Weights of a small self-supervised image encoder.
Training: soap at rate 0.0023, batches of 256.
Rows from expert 27 of block 3, named by matrix and row number. Rows with one number belong to one neuron. Each number is 500 + 50 x the weight over its row's rms, rounded and kept within 0 to 999. All counts start at 0. Numbers have three digits each. After the name is the row's rms in percent of the matrix's.
# gate: expert gate (model.blocks.3.mlp.gate, 32x128x256), inputs 86-171
# up: expert up (model.blocks.3.mlp.up, 32x128x256), inputs 86-171
# down: expert down (model.blocks.3.mlp.down, 32x256x128, transposed), outputs 86-171
gate.24 102:507537549449513467529479446494502451520513529587537530529526530489413549494502391476507564593512513420462546574428519492494610474488433509490532550471519531556554433474485457480447538451532502449557454528556508502459478551593677510462516567506521480551516399
up.24 100:480472510552466463465478536535476539476473474491483389473500433474521486518557540492420485412545527523569515516567516514524386526521579480500489411534451446439502622477470550507570467490530526527468482435476406464519446444452322497517480472535463485431531524
down.24 102:546470458507452557460466468537532485523511442500525437452505499571467534456403501603572531458479434500519495463443623460469437465432502569515441512505465577451574567476563513458575531497515572616471534497528439482443450529466524415547546563526540444504472476
gate.25 118:510519513458475503387460496491552458497469482505566432517476548533483540415452510515506483485438515464513508532446510572444452502450376466454480410570529482504400478542433540459486436511561470485481474577527458511575508416494545529517445437481506543416487500
up.25 113:490556561552512452397467567503508498523490426503531457443542527530501465519462495486469441457438499407566488516455428499425458461495340511428485504569518454500464508531474496500452413534500543568535485531533442519531470423512577537517386402488544527402498534
down.25 115:506528528485571474548500544459508496494467399519532562490449421475576504516398493416574447538517496561508507471625360419531502470593502536504468439507528537490542550589495477542426467448519503562508514594533539514481411525583517527527489364449524496415388536
gate.26 101:535569530540493544475406485534443533509452489526546567517489461460505551487428516595522450449427507476482518487516521470517467428494539513480443581550363558588519471538512479448566448527546493497535447540456443557415557484474557546504372459488569393531490479
up.26 101:500392521507405443336453479574595466485550509489509463497500528513515545518524476527603491478585527495437587564467447398432509534490470568407521472421491489511476541439404493569480577575527545538561549445481604369518498528455428561484502604545428504445551457
down.26 102:513499479522460447470444499486481417469423425482440532645510529570551466569624502469497502470421519505524500557489553558518490460492555507425477593487541541500564568496542456496432481470542630587457515386471522458510540491551563448533634557538530503495531590
gate.27 091:419517387557510500574528536539499465493561460486542408522501503584507512489496483448540501560484447525452516524514476479521504474454437516494557445534548526433527478563523533539406496561518562519547505508548579515510514492442540537583487462484559465476642540
up.27 088:541491554477458513515558487435501533537478445474457591502507441408573455469530483511512476482528569540549498508490506537482557516552482509502422536418450408547478509437476489465620529457465501478445429502473385502496469413515467365413513475498422491596490469
down.27 095:479514508511505587491452614469438456640515510511597526516535521515564520575490551523422559477440494482520537450422485423437489479532465471505575602404517475534476414452526501536474530436561465488415540505466565418541492528509565520491473459487555611482594571
gate.28 108:450495489404474493527449404531517482452437375527499499519506505582394592377571481430428521461596500534426507528429525477483487511456432461562477525536443513453512459411584423504516526536483522417474435609580490456519471475493489454485466496418457377556528512
up.28 103:396505499426507566510444409551509511454417385505549457494527518519447551402556522439462520484591477570430492629447549449478495435455460488582498504554429475483515488429503384493519518571446546422494526564637527485538521457480528483496458534430435367595454480
down.28 098:467492530536483494472507414485421463563478463480559500581542506457533543478521520449503465458559551402599466536531490465512510547539519512589415477436516503475586542511420485526415555512429534520550512436542527482528503485491547452501503439495458520367523502
gate.29 102:577504494533503499462551543500535585487580618431573456547452531524456550440494555492672463441489534549485487525562581550482428487511626523465443375508553466416522458475522453541478396494462519683483482542411487520405524471505525479492468435439444463504490501
up.29 095:567488479576568492466478538479595589450466621488517481520455500579512487490478556449641515454472533517532446556566600507522426473490585442526336456483514493421492490489540383472496496546464509648500472546390529455387482516507545502472448456470481474460486438
down.29 100:502539491523501511437511471427412390582481473454612531519590560545519483532528448473573546426560573464560557511579564485445460502414510551462517561516572520459535489437538438588518492531468562654428486511477416503459521465519417428471432454463400556514532485
gate.30 110:459504492526518490524490503598477554563533419414604559473507513507490413449591497496592575557507532499465493528575484510426483400491497441512510479527537527472573475567399475444437514532491560529535498460505527462580516549522524561393498505474468440622523493
up.30 106:425505507464503509485553456556464501514528335432591520502507534569432499533527499497614516541487571492454513529544502497518518407437438467540545448540523494443501458543396469505476476480463594519538482451520494480550481564510545482371550485496465415631482564
down.30 102:525505367487535472453456530511514499494437559514414387461515495541565525489487488556481403572506534542471431460503511511536502490393485537608490469501420481493466495461527448547555493456487392483482492474538455479532563542513500460526435527478484439442551424
gate.31 108:492378519509535461534491442502415473499572491437540601585510624481614414522476453473489524527469485600519494502559439453479418441526488442522455510492571576431504483569533520542499592485513478523521538540517541413557546387503473530429515422502463511493454591
up.31 105:469531511541560347483466429530597528576492476511476505551545469491464617500429452501567519533614447486482552469497624453490553558487608497522533387509519485544498500490565635440515434513491517425503501512485490485560453522495516442486530507464503481503462514
down.31 101:501448466494515461493514550467585526496483510479516504544517539485586466530536545608503443503448513478464496482619447448513464504543448480451568428427436465465588469422527459495452516456574467502504476486434443452590472485448498480476522500458552524528492502
gate.32 077:625523539482493489528450492398503497505550426467513448465502372558496531501524457552556527474433482543517492548535534466535443557445574525481499543467425452479593462444523494503626490498486464518474532498488455598568466458467487524607558539461488500505596516
up.32 083:437411508516424519432549521533505460598479553562492480419523594520511568501459491448494482572556476413519525389440522527400465489470434468401544484508515443614423516579499520500406441428461476446528577504467471558422494526524502503412430532479440482508401481
down.32 087:583488483513498500454459546402527379508491485490468495506466485571503469494480466504576507446496608445456461466403518465574557600568492503542472551512489524531497554495508491437515476530506493565570485483389493530457621484397431458540532481484586605467533533
gate.33 085:500499520488505508473472568544584445617522558474393482585481490453617505437563502470522422586478507490568533483497432515520507459512452468524544431583541598466456492423523500482444421533573438461487469534492447451438589471631476438527504526458491565454534417
up.33 085:499483540477421596475501498555545478556541536430573462502513457417526412472567545561507561580477480353437505573476461517494538464483456538491542417555508528511452472402461444502475557450474436386482541523486545485452540480519462383535518553491403465497481501
down.33 087:494443489535440449501469557596535454575472497511536523567459508505527474502566500530523499466490513492470439492432563410470528538577587374521442505544478424589575549502421513487494558626518479505515449586446514472453630485467493453447464468515474433506512500
gate.34 098:447563524510518546470474517494533408401496445530540511520534553428560427476439499529523451498509521535471514566510497508470493508565565487545431533519445541503456490499499456334482514504475361563568530541492458467578470483582467527480559531482524537494438434
up.34 096:481445526504462511577579448483507507605527596492443498478490455471496557539617529496493510509489465486516486457502492502547532464450435509437543451481508461497544536560504542618577451488497603472511477400496531493446541461441561455545443490525499438532521576
down.34 097:555548477492541501503537422470498431491505520487483616467488525504432582472427520447454509521491582564468547547554521461496532474421472465563585475432538542481504559480537509518542614542526452481551435486529470459564511462536480606559437409549502474434592471