A small self-supervised image encoder, trained from scratch: moe expert_choice.
Rows from block 3 of a small self-supervised image encoder, named by matrix and row number. Rows with one number within an expert belong to one neuron, the router's apart. Each number is 200 + 30 x the weight over its row's rms, rounded and kept within 0 to 999. All counts start at 0. After the name is the row's rms in percent of the matrix's.
Before each expert's rows are labels from the 100 images, of 14848, where the router gives the expert most weight on average: "top examples" is what is common among them; "place" is the part of the image that holds the peak. Only what is clearly more common there than usual is listed. The data: retinal OCT scans (Kermany 2017).
# router: router (model.blocks.3.mlp.router.weight, 32x256, trained with AdamW), inputs 172-255
# gate: expert gate (model.blocks.3.mlp.gate, 32x128x256), inputs 172-255
# up: expert up (model.blocks.3.mlp.up, 32x128x256), inputs 172-255
# down: expert down (model.blocks.3.mlp.down, 32x256x128, transposed), outputs 172-255

# expert 29
top examples: finding: diabetic macular edema
place: top right
router.29,102,178,174,164,242,158,204,275,156,163,205,203,128,240,179,180,209,212,252,223,243,193,246,197,163,182,202,223,181,173,193,216,189,220,300,182,203,142,210,179,268,196,259,224,182,172,194,207,219,174,248,220,201,203,233,194,197,207,229,173,234,187,169,161,179,205,169,202,135,219,162,188,221,181,230,165,222,190,268,218,268,215,178,198,190
gate.0,111,200,143,182,216,165,207,213,236,182,226,194,150,214,193,180,232,219,210,173,245,201,218,262,234,205,243,188,220,145,249,148,226,224,199,239,218,162,164,213,200,202,239,244,193,219,245,156,206,174,213,221,192,180,217,177,198,240,276,204,231,238,196,210,221,197,260,177,193,249,161,189,189,258,226,160,193,188,217,226,202,193,230,193,187
up.0,110,200,226,263,188,241,179,167,235,241,179,203,287,184,218,196,190,175,184,273,196,209,167,194,183,226,161,208,197,241,136,193,219,207,237,204,155,241,218,175,189,210,250,179,227,224,186,203,196,214,231,181,163,189,208,266,188,236,170,223,214,138,191,202,185,212,138,205,229,145,217,199,216,200,130,241,245,198,179,203,183,184,177,223,213
down.0,110,244,142,202,202,139,196,221,222,201,173,245,264,224,183,178,197,220,208,168,240,233,167,162,179,177,274,179,212,224,239,205,232,209,230,203,164,207,202,185,208,216,194,199,175,193,211,203,212,210,197,203,134,173,192,203,139,140,182,223,214,157,156,197,157,181,187,201,166,199,171,226,216,206,177,196,205,274,191,210,131,209,217,171,177
gate.1,101,218,206,187,205,235,151,225,198,222,207,211,192,167,194,186,220,261,181,203,180,171,206,165,242,265,172,200,204,226,206,244,182,190,194,156,208,256,200,196,151,169,210,154,185,211,242,255,255,214,174,203,143,192,155,146,238,123,192,190,157,187,233,221,213,178,199,193,196,188,176,173,227,194,193,211,191,147,205,167,159,202,178,155,202
up.1,101,178,186,164,194,145,234,164,224,221,192,169,204,228,226,239,167,162,227,182,228,211,195,213,172,148,211,196,213,176,190,160,175,228,196,263,221,166,197,209,235,203,186,233,205,186,166,153,147,183,214,196,261,207,222,268,198,266,218,180,249,238,193,179,190,238,215,178,216,190,218,210,189,216,201,183,228,242,206,202,225,204,213,239,206
down.1,100,199,187,175,169,197,215,214,195,133,234,174,200,209,222,192,178,239,197,162,201,231,206,189,234,140,213,222,236,179,251,205,202,232,211,178,180,193,188,164,177,211,224,200,199,187,155,219,239,169,201,226,204,179,231,177,253,205,238,234,202,140,154,206,119,179,190,138,256,143,229,184,192,175,224,215,172,199,255,201,190,234,222,161,158

# expert 22
top examples: finding: normal
place: bottom centre
router.22,105,199,125,201,193,170,216,171,198,219,203,160,196,191,166,237,180,201,233,224,187,228,246,158,187,221,203,165,219,193,217,199,198,203,217,208,206,183,198,205,221,266,207,147,201,221,152,197,188,205,248,167,262,169,215,172,234,279,201,149,247,232,179,200,197,196,204,219,149,193,208,167,168,180,211,189,107,213,218,168,270,239,171,201,183
gate.0,097,163,201,225,197,207,188,178,269,173,174,230,203,263,161,176,222,194,206,173,180,191,209,252,249,226,183,172,187,220,181,228,191,237,162,145,251,204,230,249,244,150,226,205,151,189,193,189,211,217,194,197,187,190,159,184,216,179,206,258,253,188,193,189,171,184,226,179,180,171,186,179,196,205,240,149,195,211,146,198,172,208,218,214,185
up.0,092,142,237,214,185,184,202,163,240,169,149,248,176,253,177,223,200,160,152,176,170,187,177,262,201,219,223,157,187,206,226,226,198,234,208,188,266,180,236,210,275,171,192,233,189,157,225,159,227,213,213,183,159,174,189,206,220,200,191,212,234,212,152,166,166,219,204,190,180,163,158,174,226,186,221,178,207,232,172,200,209,194,201,221,188
down.0,099,210,141,211,261,199,233,192,209,221,138,204,197,223,213,162,233,213,158,220,137,161,215,206,196,226,187,208,163,130,210,198,230,197,185,191,227,187,193,212,221,203,209,206,140,170,158,205,188,136,181,188,155,142,211,169,196,176,223,232,277,186,188,160,240,219,284,213,210,235,181,193,150,221,139,212,214,210,149,192,244,218,226,182,229
gate.1,122,220,177,184,249,192,265,224,250,178,192,192,177,192,186,208,206,210,254,203,270,221,159,184,156,219,196,188,227,227,254,223,221,184,178,210,166,191,161,228,205,216,189,169,206,195,198,164,218,207,240,189,195,161,224,235,195,269,206,188,247,179,214,210,187,196,200,290,217,244,244,175,221,246,166,211,212,205,253,248,174,220,240,225,144
up.1,117,211,158,186,244,207,250,217,227,195,194,182,182,245,173,193,185,200,223,199,251,233,164,191,145,227,183,201,232,209,228,225,228,181,193,200,179,188,191,239,212,229,229,179,213,215,220,172,208,241,248,178,202,152,237,224,193,271,204,207,219,184,236,201,191,201,235,271,180,250,231,203,225,209,158,205,205,196,220,224,158,211,245,214,146
down.1,109,222,179,225,212,200,219,206,195,162,231,202,175,216,224,218,177,232,180,213,279,228,200,175,189,243,176,213,176,242,199,202,234,162,210,195,208,215,166,161,259,195,191,199,196,245,224,206,164,176,171,219,166,225,203,152,191,209,178,219,203,225,212,254,146,182,260,161,221,219,169,188,188,202,169,208,251,195,135,190,168,225,211,225,244

# expert 15
top examples: finding: normal
place: top centre
router.15,123,186,264,231,207,182,200,263,162,223,201,199,186,227,206,165,220,161,206,171,178,198,217,196,165,200,213,246,173,180,233,167,191,244,185,247,182,123,223,196,183,213,230,205,133,188,161,245,193,185,253,206,185,181,206,150,169,173,206,198,194,178,175,170,181,227,203,211,226,209,165,217,184,175,186,198,184,232,232,226,246,182,159,243,188
gate.0,098,188,256,211,214,158,195,181,202,176,229,207,171,200,201,190,219,212,216,215,173,180,209,219,201,207,128,204,183,181,197,196,190,233,161,215,235,174,234,168,126,229,241,176,210,145,197,167,159,174,153,199,179,233,146,184,228,233,193,227,174,172,191,234,194,182,164,190,146,184,174,228,140,230,196,154,189,160,230,171,173,151,273,192,161
up.0,102,187,217,208,190,183,185,183,204,196,206,190,184,222,196,205,210,218,201,219,218,221,249,214,154,192,144,192,203,162,176,229,157,176,175,163,185,124,257,140,148,197,244,207,188,109,215,211,180,199,163,195,232,219,125,205,207,240,233,191,166,198,187,188,225,204,220,216,103,190,178,229,143,226,172,190,181,173,236,164,222,192,215,181,161
down.0,095,218,230,158,212,195,204,203,241,186,214,181,214,282,135,223,232,155,195,206,185,156,191,233,212,244,223,209,219,252,170,219,186,257,244,179,218,306,159,194,191,264,188,204,200,224,192,190,240,206,211,204,179,224,216,195,222,214,162,194,187,197,190,199,222,193,223,173,199,187,132,156,208,222,192,165,232,214,183,193,224,259,205,199,213
gate.1,126,231,180,245,198,202,228,230,181,167,174,208,226,225,175,189,212,209,163,186,239,189,176,213,213,181,220,200,161,201,233,178,181,194,275,167,245,291,219,189,159,231,187,243,251,217,264,216,185,213,227,192,183,221,220,175,213,189,216,159,203,232,243,146,191,201,230,241,214,232,203,193,203,168,214,221,218,190,184,239,238,192,206,231,181
up.1,119,189,217,235,256,201,211,209,187,202,215,280,235,263,176,168,190,184,168,203,247,199,235,187,148,199,188,192,162,184,211,197,195,205,265,151,212,233,233,129,155,225,260,209,197,142,296,236,160,225,253,224,187,233,190,235,189,230,185,138,208,236,235,164,224,182,265,210,198,195,197,197,164,216,172,191,240,159,206,227,249,187,172,199,149
down.1,108,197,233,207,191,191,166,196,168,182,233,186,217,188,224,182,166,172,185,190,199,223,182,171,213,180,193,202,243,222,205,207,206,217,195,188,146,185,221,180,161,189,201,232,206,223,162,176,188,206,164,230,185,201,146,197,189,183,230,164,184,194,122,175,177,229,153,195,196,199,209,231,197,235,239,183,201,163,218,220,186,154,190,145,209

# expert 7
top examples: finding: diabetic macular edema
place: centre
router.7,098,210,207,163,220,154,183,200,186,247,184,209,165,269,226,196,202,194,193,174,149,217,197,207,207,202,168,237,201,147,249,245,246,147,157,187,247,182,227,133,179,182,199,220,209,173,230,199,214,186,252,240,184,166,194,209,143,200,200,207,163,205,218,203,161,216,272,237,216,227,197,160,134,197,184,234,202,194,222,218,210,202,171,225,217
gate.0,098,177,207,204,193,205,189,202,230,221,247,166,200,208,234,204,201,223,202,176,226,194,156,247,217,182,171,216,214,234,281,217,238,212,212,223,195,189,187,175,180,191,124,170,223,163,210,246,205,251,196,213,174,272,190,186,207,236,243,182,217,194,198,200,164,196,238,224,155,147,193,144,146,175,199,273,231,211,190,183,152,210,228,195,260
up.0,092,282,215,161,179,249,229,192,203,216,148,203,220,186,153,229,180,201,182,196,193,214,217,157,146,241,216,222,174,172,127,203,158,179,198,208,214,208,249,262,235,227,240,251,164,201,191,194,148,177,286,209,178,166,231,203,190,194,144,205,198,205,169,206,246,199,253,194,206,208,195,229,229,205,131,146,171,207,171,235,236,197,153,237,180
down.0,098,215,232,224,183,162,160,159,182,246,268,141,210,194,194,220,207,182,213,162,196,174,177,162,219,235,178,175,237,181,185,158,238,256,218,238,206,240,192,216,196,229,192,196,192,226,160,224,221,219,221,161,184,225,229,193,235,197,189,215,193,210,169,212,201,215,140,216,219,204,195,259,234,228,165,149,201,182,222,171,184,241,182,158,198
gate.1,110,211,244,242,196,221,208,232,157,156,207,223,157,188,185,246,186,180,181,165,290,230,203,245,192,244,237,180,313,191,227,183,186,152,172,192,166,245,179,197,226,199,157,176,199,210,224,240,175,210,188,200,190,196,276,190,174,193,195,205,186,212,214,204,221,210,216,166,183,209,224,218,172,192,177,207,151,176,194,139,216,235,236,204,215
up.1,108,213,203,167,188,187,157,146,245,201,203,144,230,235,215,130,226,245,185,266,117,190,182,194,247,136,193,231,128,210,128,234,217,245,216,208,221,189,178,161,171,201,160,213,209,161,230,179,188,196,188,207,180,199,142,229,209,222,189,231,219,201,183,196,181,222,202,201,227,219,191,182,247,176,205,222,237,184,168,225,145,188,189,188,236
down.1,101,206,216,183,186,222,231,195,197,240,181,239,207,170,194,300,177,195,244,183,141,182,181,184,244,202,175,218,211,214,174,170,221,201,218,193,171,209,208,191,164,167,221,205,184,191,208,219,179,199,178,245,259,170,180,162,195,208,184,172,226,211,183,213,190,221,245,144,207,195,205,247,158,202,178,223,224,200,196,165,179,171,211,213,182