A small self-supervised image encoder, trained from scratch: activation geglu, 5400 steps.
Rows from expert 5 of block 3, named by matrix and row number. Rows with one number belong to one neuron. Each number is 200 + 40 x the weight over its row's rms, rounded and kept within 0 to 999. All counts start at 0. After the name is the row's rms in percent of the matrix's.
# gate: expert gate (model.blocks.3.mlp.gate, 32x128x256), inputs 0-85
# up: expert up (model.blocks.3.mlp.up, 32x128x256), inputs 0-85
# down: expert down (model.blocks.3.mlp.down, 32x256x128, transposed), outputs 0-85
gate.41,107,197,220,192,161,266,143,155,190,212,289,237,169,198,192,251,195,142,164,236,164,138,280,209,143,200,224,196,158,225,231,188,174,286,142,201,221,279,198,216,212,272,202,224,201,173,239,233,164,239,178,226,193,266,207,149,232,161,211,196,196,243,241,196,202,159,255,219,148,218,197,238,216,196,217,96,195,261,150,196,214,215,172,211,187,183,214
up.41,107,223,194,206,216,163,246,260,187,181,122,158,227,211,179,164,189,245,226,171,241,269,125,190,266,191,168,211,251,203,155,203,238,111,241,216,184,111,206,182,189,141,193,171,198,245,165,189,220,172,226,200,213,129,214,245,158,253,197,200,202,168,159,195,199,238,156,171,275,211,206,194,183,201,212,293,186,131,269,191,191,180,234,185,223,229,170
down.41,102,213,176,217,202,169,187,209,212,110,177,258,170,146,276,202,237,191,214,211,240,128,199,180,224,205,98,187,150,257,212,262,119,243,242,131,157,166,112,223,170,202,274,207,184,193,195,247,155,154,164,177,165,204,188,249,213,195,190,227,227,256,157,149,224,240,195,179,221,232,246,221,158,233,223,155,210,194,208,225,157,207,229,211,171,123,177
gate.42,083,227,219,112,192,215,244,221,190,227,184,159,166,230,192,174,198,206,297,180,233,99,154,165,191,236,216,191,176,174,168,216,244,177,167,223,232,143,218,215,269,189,141,172,103,177,153,205,247,225,164,237,181,241,200,212,240,226,188,193,231,206,192,155,216,202,124,219,191,111,214,145,177,290,201,285,141,194,190,218,232,207,221,207,175,234,160
up.42,090,173,204,185,176,147,199,236,189,191,244,150,227,146,142,155,167,230,221,197,193,208,243,239,132,187,238,243,196,169,181,183,165,199,162,290,105,156,155,273,194,221,229,179,164,188,149,212,166,191,212,241,152,209,223,225,176,237,218,184,219,196,223,190,211,208,199,165,187,266,261,236,211,176,192,211,104,181,189,190,237,99,211,203,226,297,157
down.42,086,222,154,121,190,154,154,134,201,148,189,158,224,253,144,207,191,200,195,186,243,322,193,242,232,215,228,209,212,267,194,319,218,159,275,164,225,248,170,210,151,191,239,179,186,221,175,258,266,248,255,174,234,169,224,227,163,195,196,204,159,226,180,287,193,214,191,283,145,142,203,152,278,180,218,280,189,253,221,141,215,285,277,202,127,156,167
gate.43,081,180,222,226,154,149,173,175,203,268,212,231,149,261,205,173,87,165,221,176,184,136,159,165,171,278,214,202,192,281,145,120,241,183,201,172,222,242,136,238,161,181,226,212,229,186,228,193,220,186,236,178,207,227,202,189,149,207,223,251,153,247,193,237,135,268,255,213,194,136,121,230,178,173,248,265,197,197,154,191,224,174,222,243,238,223,177
up.43,079,117,201,227,138,158,190,223,261,227,192,208,124,210,222,138,168,170,213,157,215,130,175,192,176,283,207,248,215,231,168,173,290,183,259,253,202,184,195,208,168,140,225,243,177,177,221,211,197,181,164,159,193,212,196,195,134,264,198,282,203,211,222,255,151,219,210,186,190,185,113,219,167,157,222,245,182,210,233,203,176,208,282,235,200,214,164
down.43,081,175,224,253,285,234,168,225,271,244,138,210,200,201,225,157,246,190,136,230,235,278,234,132,214,223,211,172,180,207,136,138,139,131,155,206,186,167,220,164,187,192,209,241,193,212,152,126,205,144,237,136,183,198,191,169,151,203,241,137,232,126,209,154,173,163,135,294,176,184,185,160,191,200,207,182,255,211,125,197,247,212,220,299,274,203,158
gate.44,120,206,230,179,172,198,231,243,135,255,174,219,92,212,180,254,196,176,181,243,203,255,295,232,239,159,106,236,246,106,153,221,224,179,199,274,221,217,182,200,203,134,227,233,257,165,174,216,222,176,182,149,140,182,236,221,191,175,153,166,171,242,185,165,215,169,191,210,216,183,247,126,183,231,179,149,193,240,278,211,176,234,235,231,190,191,239
up.44,119,196,226,218,152,176,249,196,155,265,142,211,146,209,197,283,189,182,171,218,221,220,235,228,224,204,140,215,247,146,148,212,218,168,209,254,235,222,195,216,177,165,231,196,218,177,116,216,184,207,234,115,156,185,264,172,167,153,178,181,210,226,223,193,205,187,186,210,216,222,247,130,200,206,173,184,224,248,281,148,178,237,205,210,197,204,229
down.44,117,275,203,101,168,206,214,220,167,229,233,187,192,193,221,221,145,165,226,146,185,166,185,196,214,163,182,220,212,196,203,261,182,158,190,180,161,219,215,178,230,140,183,226,266,207,226,178,228,186,229,245,255,245,204,254,199,209,147,207,201,212,205,188,169,114,277,250,234,241,175,191,201,200,179,192,225,165,118,126,193,224,159,195,111,181,219
gate.45,105,258,249,216,246,172,253,200,241,220,168,226,198,170,131,213,232,229,253,216,210,164,168,159,135,130,223,194,174,157,211,208,181,197,309,111,218,227,213,194,231,245,210,210,204,226,230,208,274,185,230,164,212,157,200,159,174,207,264,194,176,164,215,196,246,192,148,269,193,220,254,279,215,129,201,200,149,228,220,198,177,189,216,248,284,257,211
up.45,101,183,163,137,174,173,133,195,181,165,268,175,250,230,257,203,173,182,153,150,189,283,249,266,220,246,226,182,253,206,172,211,201,195,134,292,170,189,171,195,180,139,174,194,225,132,201,212,183,258,180,271,184,199,221,235,211,219,145,222,210,220,219,223,205,225,286,168,212,202,140,194,188,241,172,189,203,199,184,167,200,209,174,207,146,121,165
down.45,111,150,182,208,220,114,169,191,196,195,95,200,285,209,172,205,121,163,160,196,198,193,180,239,203,221,241,241,201,215,154,170,189,292,151,231,165,280,234,217,157,191,218,152,186,221,211,212,240,207,166,169,207,232,224,211,198,229,168,264,222,211,164,181,183,190,231,194,213,208,202,171,142,162,128,210,233,289,224,254,161,229,212,223,234,159,223