A small self-supervised image encoder, trained from scratch: 48-pixel images.
Rows from block 3 of a small self-supervised image encoder, named by matrix and row number. Rows with one number within an expert belong to one neuron, the router's apart. Each number is 128 + 24 x the weight over its row's rms, rounded and kept within 0 to 255. All counts start at 0.
Before each expert's rows are labels from the 100 images, of 14848, where the router gives the expert most weight on average: "strongest on" is what is common among them. Only what is clearly more common there than usual is listed. The data: retinal OCT scans (Kermany 2017). In brackets: how many of the 100, against the usual share in percent.
# router: router (model.blocks.3.mlp.router.weight, 32x256, trained with AdamW), inputs 86-171
# gate: expert gate (model.blocks.3.mlp.gate, 32x128x256), inputs 86-171
# up: expert up (model.blocks.3.mlp.up, 32x128x256), inputs 86-171
# down: expert down (model.blocks.3.mlp.down, 32x256x128, transposed), outputs 86-171

# expert 22
strongest on: finding: normal (79 vs 51.6)
router.22 [151 138  73 152 137 107 130 128 131 171 120  90 143 116 135 158 130 122 134 143  74 155 132  71  99 121 135 130 106 127 123  79 146 115 136 183  87 121 177 106 109 166  95 128 124 111  91 124 176 185 128 142 128 123 115 153 134 130 144 125  51 141 135 139 108 119 107  99 160 136 134 126 127 116 109 156 120  98 165 128 141 126 104 148 121 155]
gate.0 [138  89 132 113 143 156  78 114 105 111  87 150  86 143 104  86 103  95 120 108 163 140 155 112  77 135 140 151 109 102 119 118 137 163 123 161 147 136 133 108 141 126  88 122 124 140 127  95 119 144  92 149 124 137 149 112 139  70 119 111 127 140 113  86 150 138 160 131 162 177  87 140 128 226  92 130 126 148 115 142 122 122 143 117 144 128]
up.0 [158 123  82 135 145 136  83 124 100 116  77 143 111 152  90 108 123  80 144 128 158 135 155 148 110 146 123 142 101  97 130 106 138 144 150 126 150 118 107 131 122 150 114 111 107 148 114 104 100 127 114 147 113 119 141 139 141  73 118 101 118 108 124 114 135 124 168 112 154 176  93 107 113 217  92 119 134 174 107 122 133 127 144 121 150 147]
down.0 [125 133 137  99 116 148 113 131 139 135 127 120 104  84 136 132  94 131 134 117 121 125 116 128 124 111 150 105 117 125 144 137  93 101 178 136  87 112 135 185 110 155 110 136 137 181 158 146 137 135 124 110 146  90  80 105 122 111 117 128 151 160  99 111 154 138 116  65  95 116 118 135 153 136 133 108 120  63 138 140 132 106 154 160 141 139]

# expert 29
strongest on: finding: diabetic macular edema (43 vs 11.7)
router.29 [164 145 127 120 150 152 105  98 102 112 142 147 122 112  95 129 126 160 134 150 104 108 141 122 112  90 134 132 149 136 156 122 115 146 130 120 101 120 116 130 114 130 128 140 143 127 152 131 107 143 196 126 162 135  98  97 126 109 101  98 119 140 134 148 146  99 126 124 132 135 110 169 142 145  98 148 110 120 138 156 135 125 126 136 125 161]
gate.0 [154 152  86  98 132  89 134 100 107 152 123 132 112 115 111 117 128 130 124 136 113 123 115 141 139 108 100 146 152 105 138 138 119 139 111 131  97 159 134 155 113 135 144 119  88 118  53 119  90 120 138 143 120 100 100 131 142 174 111 116  96 151 126 144 145 159 129 127 103 128 168 158 117 112 104 129  93 126 147 106 190 173 154 100 112 134]
up.0 [ 97 117 144 175 127 156 118 188 126 134  89 137 102 128 118 108 113 128 131 154 138 143 145 168  99 108 124 131 128 111 131 129 142 115 159 120 131 105  76 155 102 119 116 147 121 163 191 167 138 116 122 156 148 156 176 121 124  49 120 137 152 144 131 114 115  86 112 103 136 133  97  79 144 100 119  84 149 110 118 132 125 126 103 153 132 131]
down.0 [178 127  92  89 131 104 147 131 111 135 112 139 152  89 116 104  91 137 128 139 162 110 139  92 121 123 160 169 124 124 161 136 156 124 172 124 132 153 140 143  88 157 137 143 143 125  99 143 113 125 135 104  82 135 131 122 100 167 143 139  96 130 141 112  96 107 139 115 123 188  81 110 147 133  98 151 117 105 170 140 124 127 176 146 125 131]

# expert 17
strongest on: finding: diabetic macular edema (47 vs 11.7)
router.17 [158 126 145 124 154 121 137 126 147 108  86 153 153  80 166 109 129 175 115 102  92 152 128 121 118 141 154 154 139 115 147 164 122  76 118 139 117 135 101 131 117 105 142 107 139 116  72 143  94 155 149 116 113 101 163 135 108  87 116 142 124  93 159  90 175 185 142 142 125 144 116 156 114  68 133 137 138 115 121 126 106 140 105  73 123 110]
gate.0 [ 96 122 124 164 116 142  84 127  97 130 143 118  86 115 123 134  88 117 133 175 120 118  54 169 139  91 121 127 108 110 135 149 147 138 173 113 104 142 108  82 145 109 101 125 151 142 144 181 110 148 145 143 167 140 126 103  98 120 125  88 147 162 129 129  78 113 150 126 135 156 123 147  89 153 162 119 137 148 169 171  98 132 154 137 130 103]
up.0 [135  91 116 143 127 105 132 145 112 128 184 123  88 117 130 154 120 136  98 148 120 141  33 152 119 142  99 122 133 105 138 148 131 138 140  97  97 128 127 122 153 139 104 172 161 159 116 143  86 142 107 118 120 121 111 136 125 146 130 152 127 162 107 177 119 104 146 139 132  87 125 154  86 133 151 139 137 172 121 142  94 166 132 149 138 101]
down.0 [121 118 147 135 137 145 134  66  70 172 128 119  63 103 113 132 156 161  70 117 157  91 127 155 114 110 126 141 138 113 148 104 157  74 141 133 140 140 108 109  98 115 128 132 114 136 132 158 155 139 141 145  83 113 100 148 145 180 172 145 133 150 100  97 131 120 102 111  94 140 157 154 116 137 130 146 128  88 153 118  59 101 144 117 114 124]

# expert 9
strongest on: finding: diabetic macular edema (59 vs 11.7)
router.9 [113 106 126 118  97 126 122 146 111 185 111 116 152 114 136 101 113 114 112 130 117 145 129 132 140 125  92 137 135  97  96 106 145 125 114 123 103 101 147 128  98 116 142 126 100 114 105 138 177 122 119 135 127 139 123 169 135 101 177 143 125 145 118 116 180 114 137 112 116 157 145 103 139 145 122 108 105 149 150 109 117 130 143 124 142 119]
gate.0 [ 84 151  93 103 113 185 124 124 130 124  97  93 128 150 100 130 151 141 121 105 141 122  96  91 129  99 152 111 129 106 140 138 138 127 124 130 150 147 105 104  96 104 102 171 129  71 133 114 163 147 115 120 129 100 134 119 131 163 153 201 124 146 142 104  95 131 122 154 108 136 147 139 134 127 101 164 100 118 137 119 144 124 110 152 118  89]
up.0 [ 91 123 152 160  95 148 125 103  78 120 123  85 139 128 101 132 177 118  96 130 138 107 148 124 126 121 151  90 128 126 146 141 155 129  87 146 163 118 179 130 119 122 103 169 146 134  96 149 106 103 162 109 172 123  93 132 127 138 117 136 119 164  83 111  95 116 163 162 117 139 156 129 110 140  76 167 162 166 142 145 130 141 149 146 154 131]
down.0 [112 124 124 145 133 138  94  83 156 153 128 120 123 122  99 105 122 142 106 117 121 123 121 139 147 128 126 136 138 104 114 143 148 136 122 150 158 133 159 123 168 140 126 145 120 119  53 120 153 132 146 151 147 114 124 136 115 131 117 145 166 126 154 115 164 141 153 131 121 148 101 129  93 144 135 112 144 118 115 129 171 136 101 112 134 179]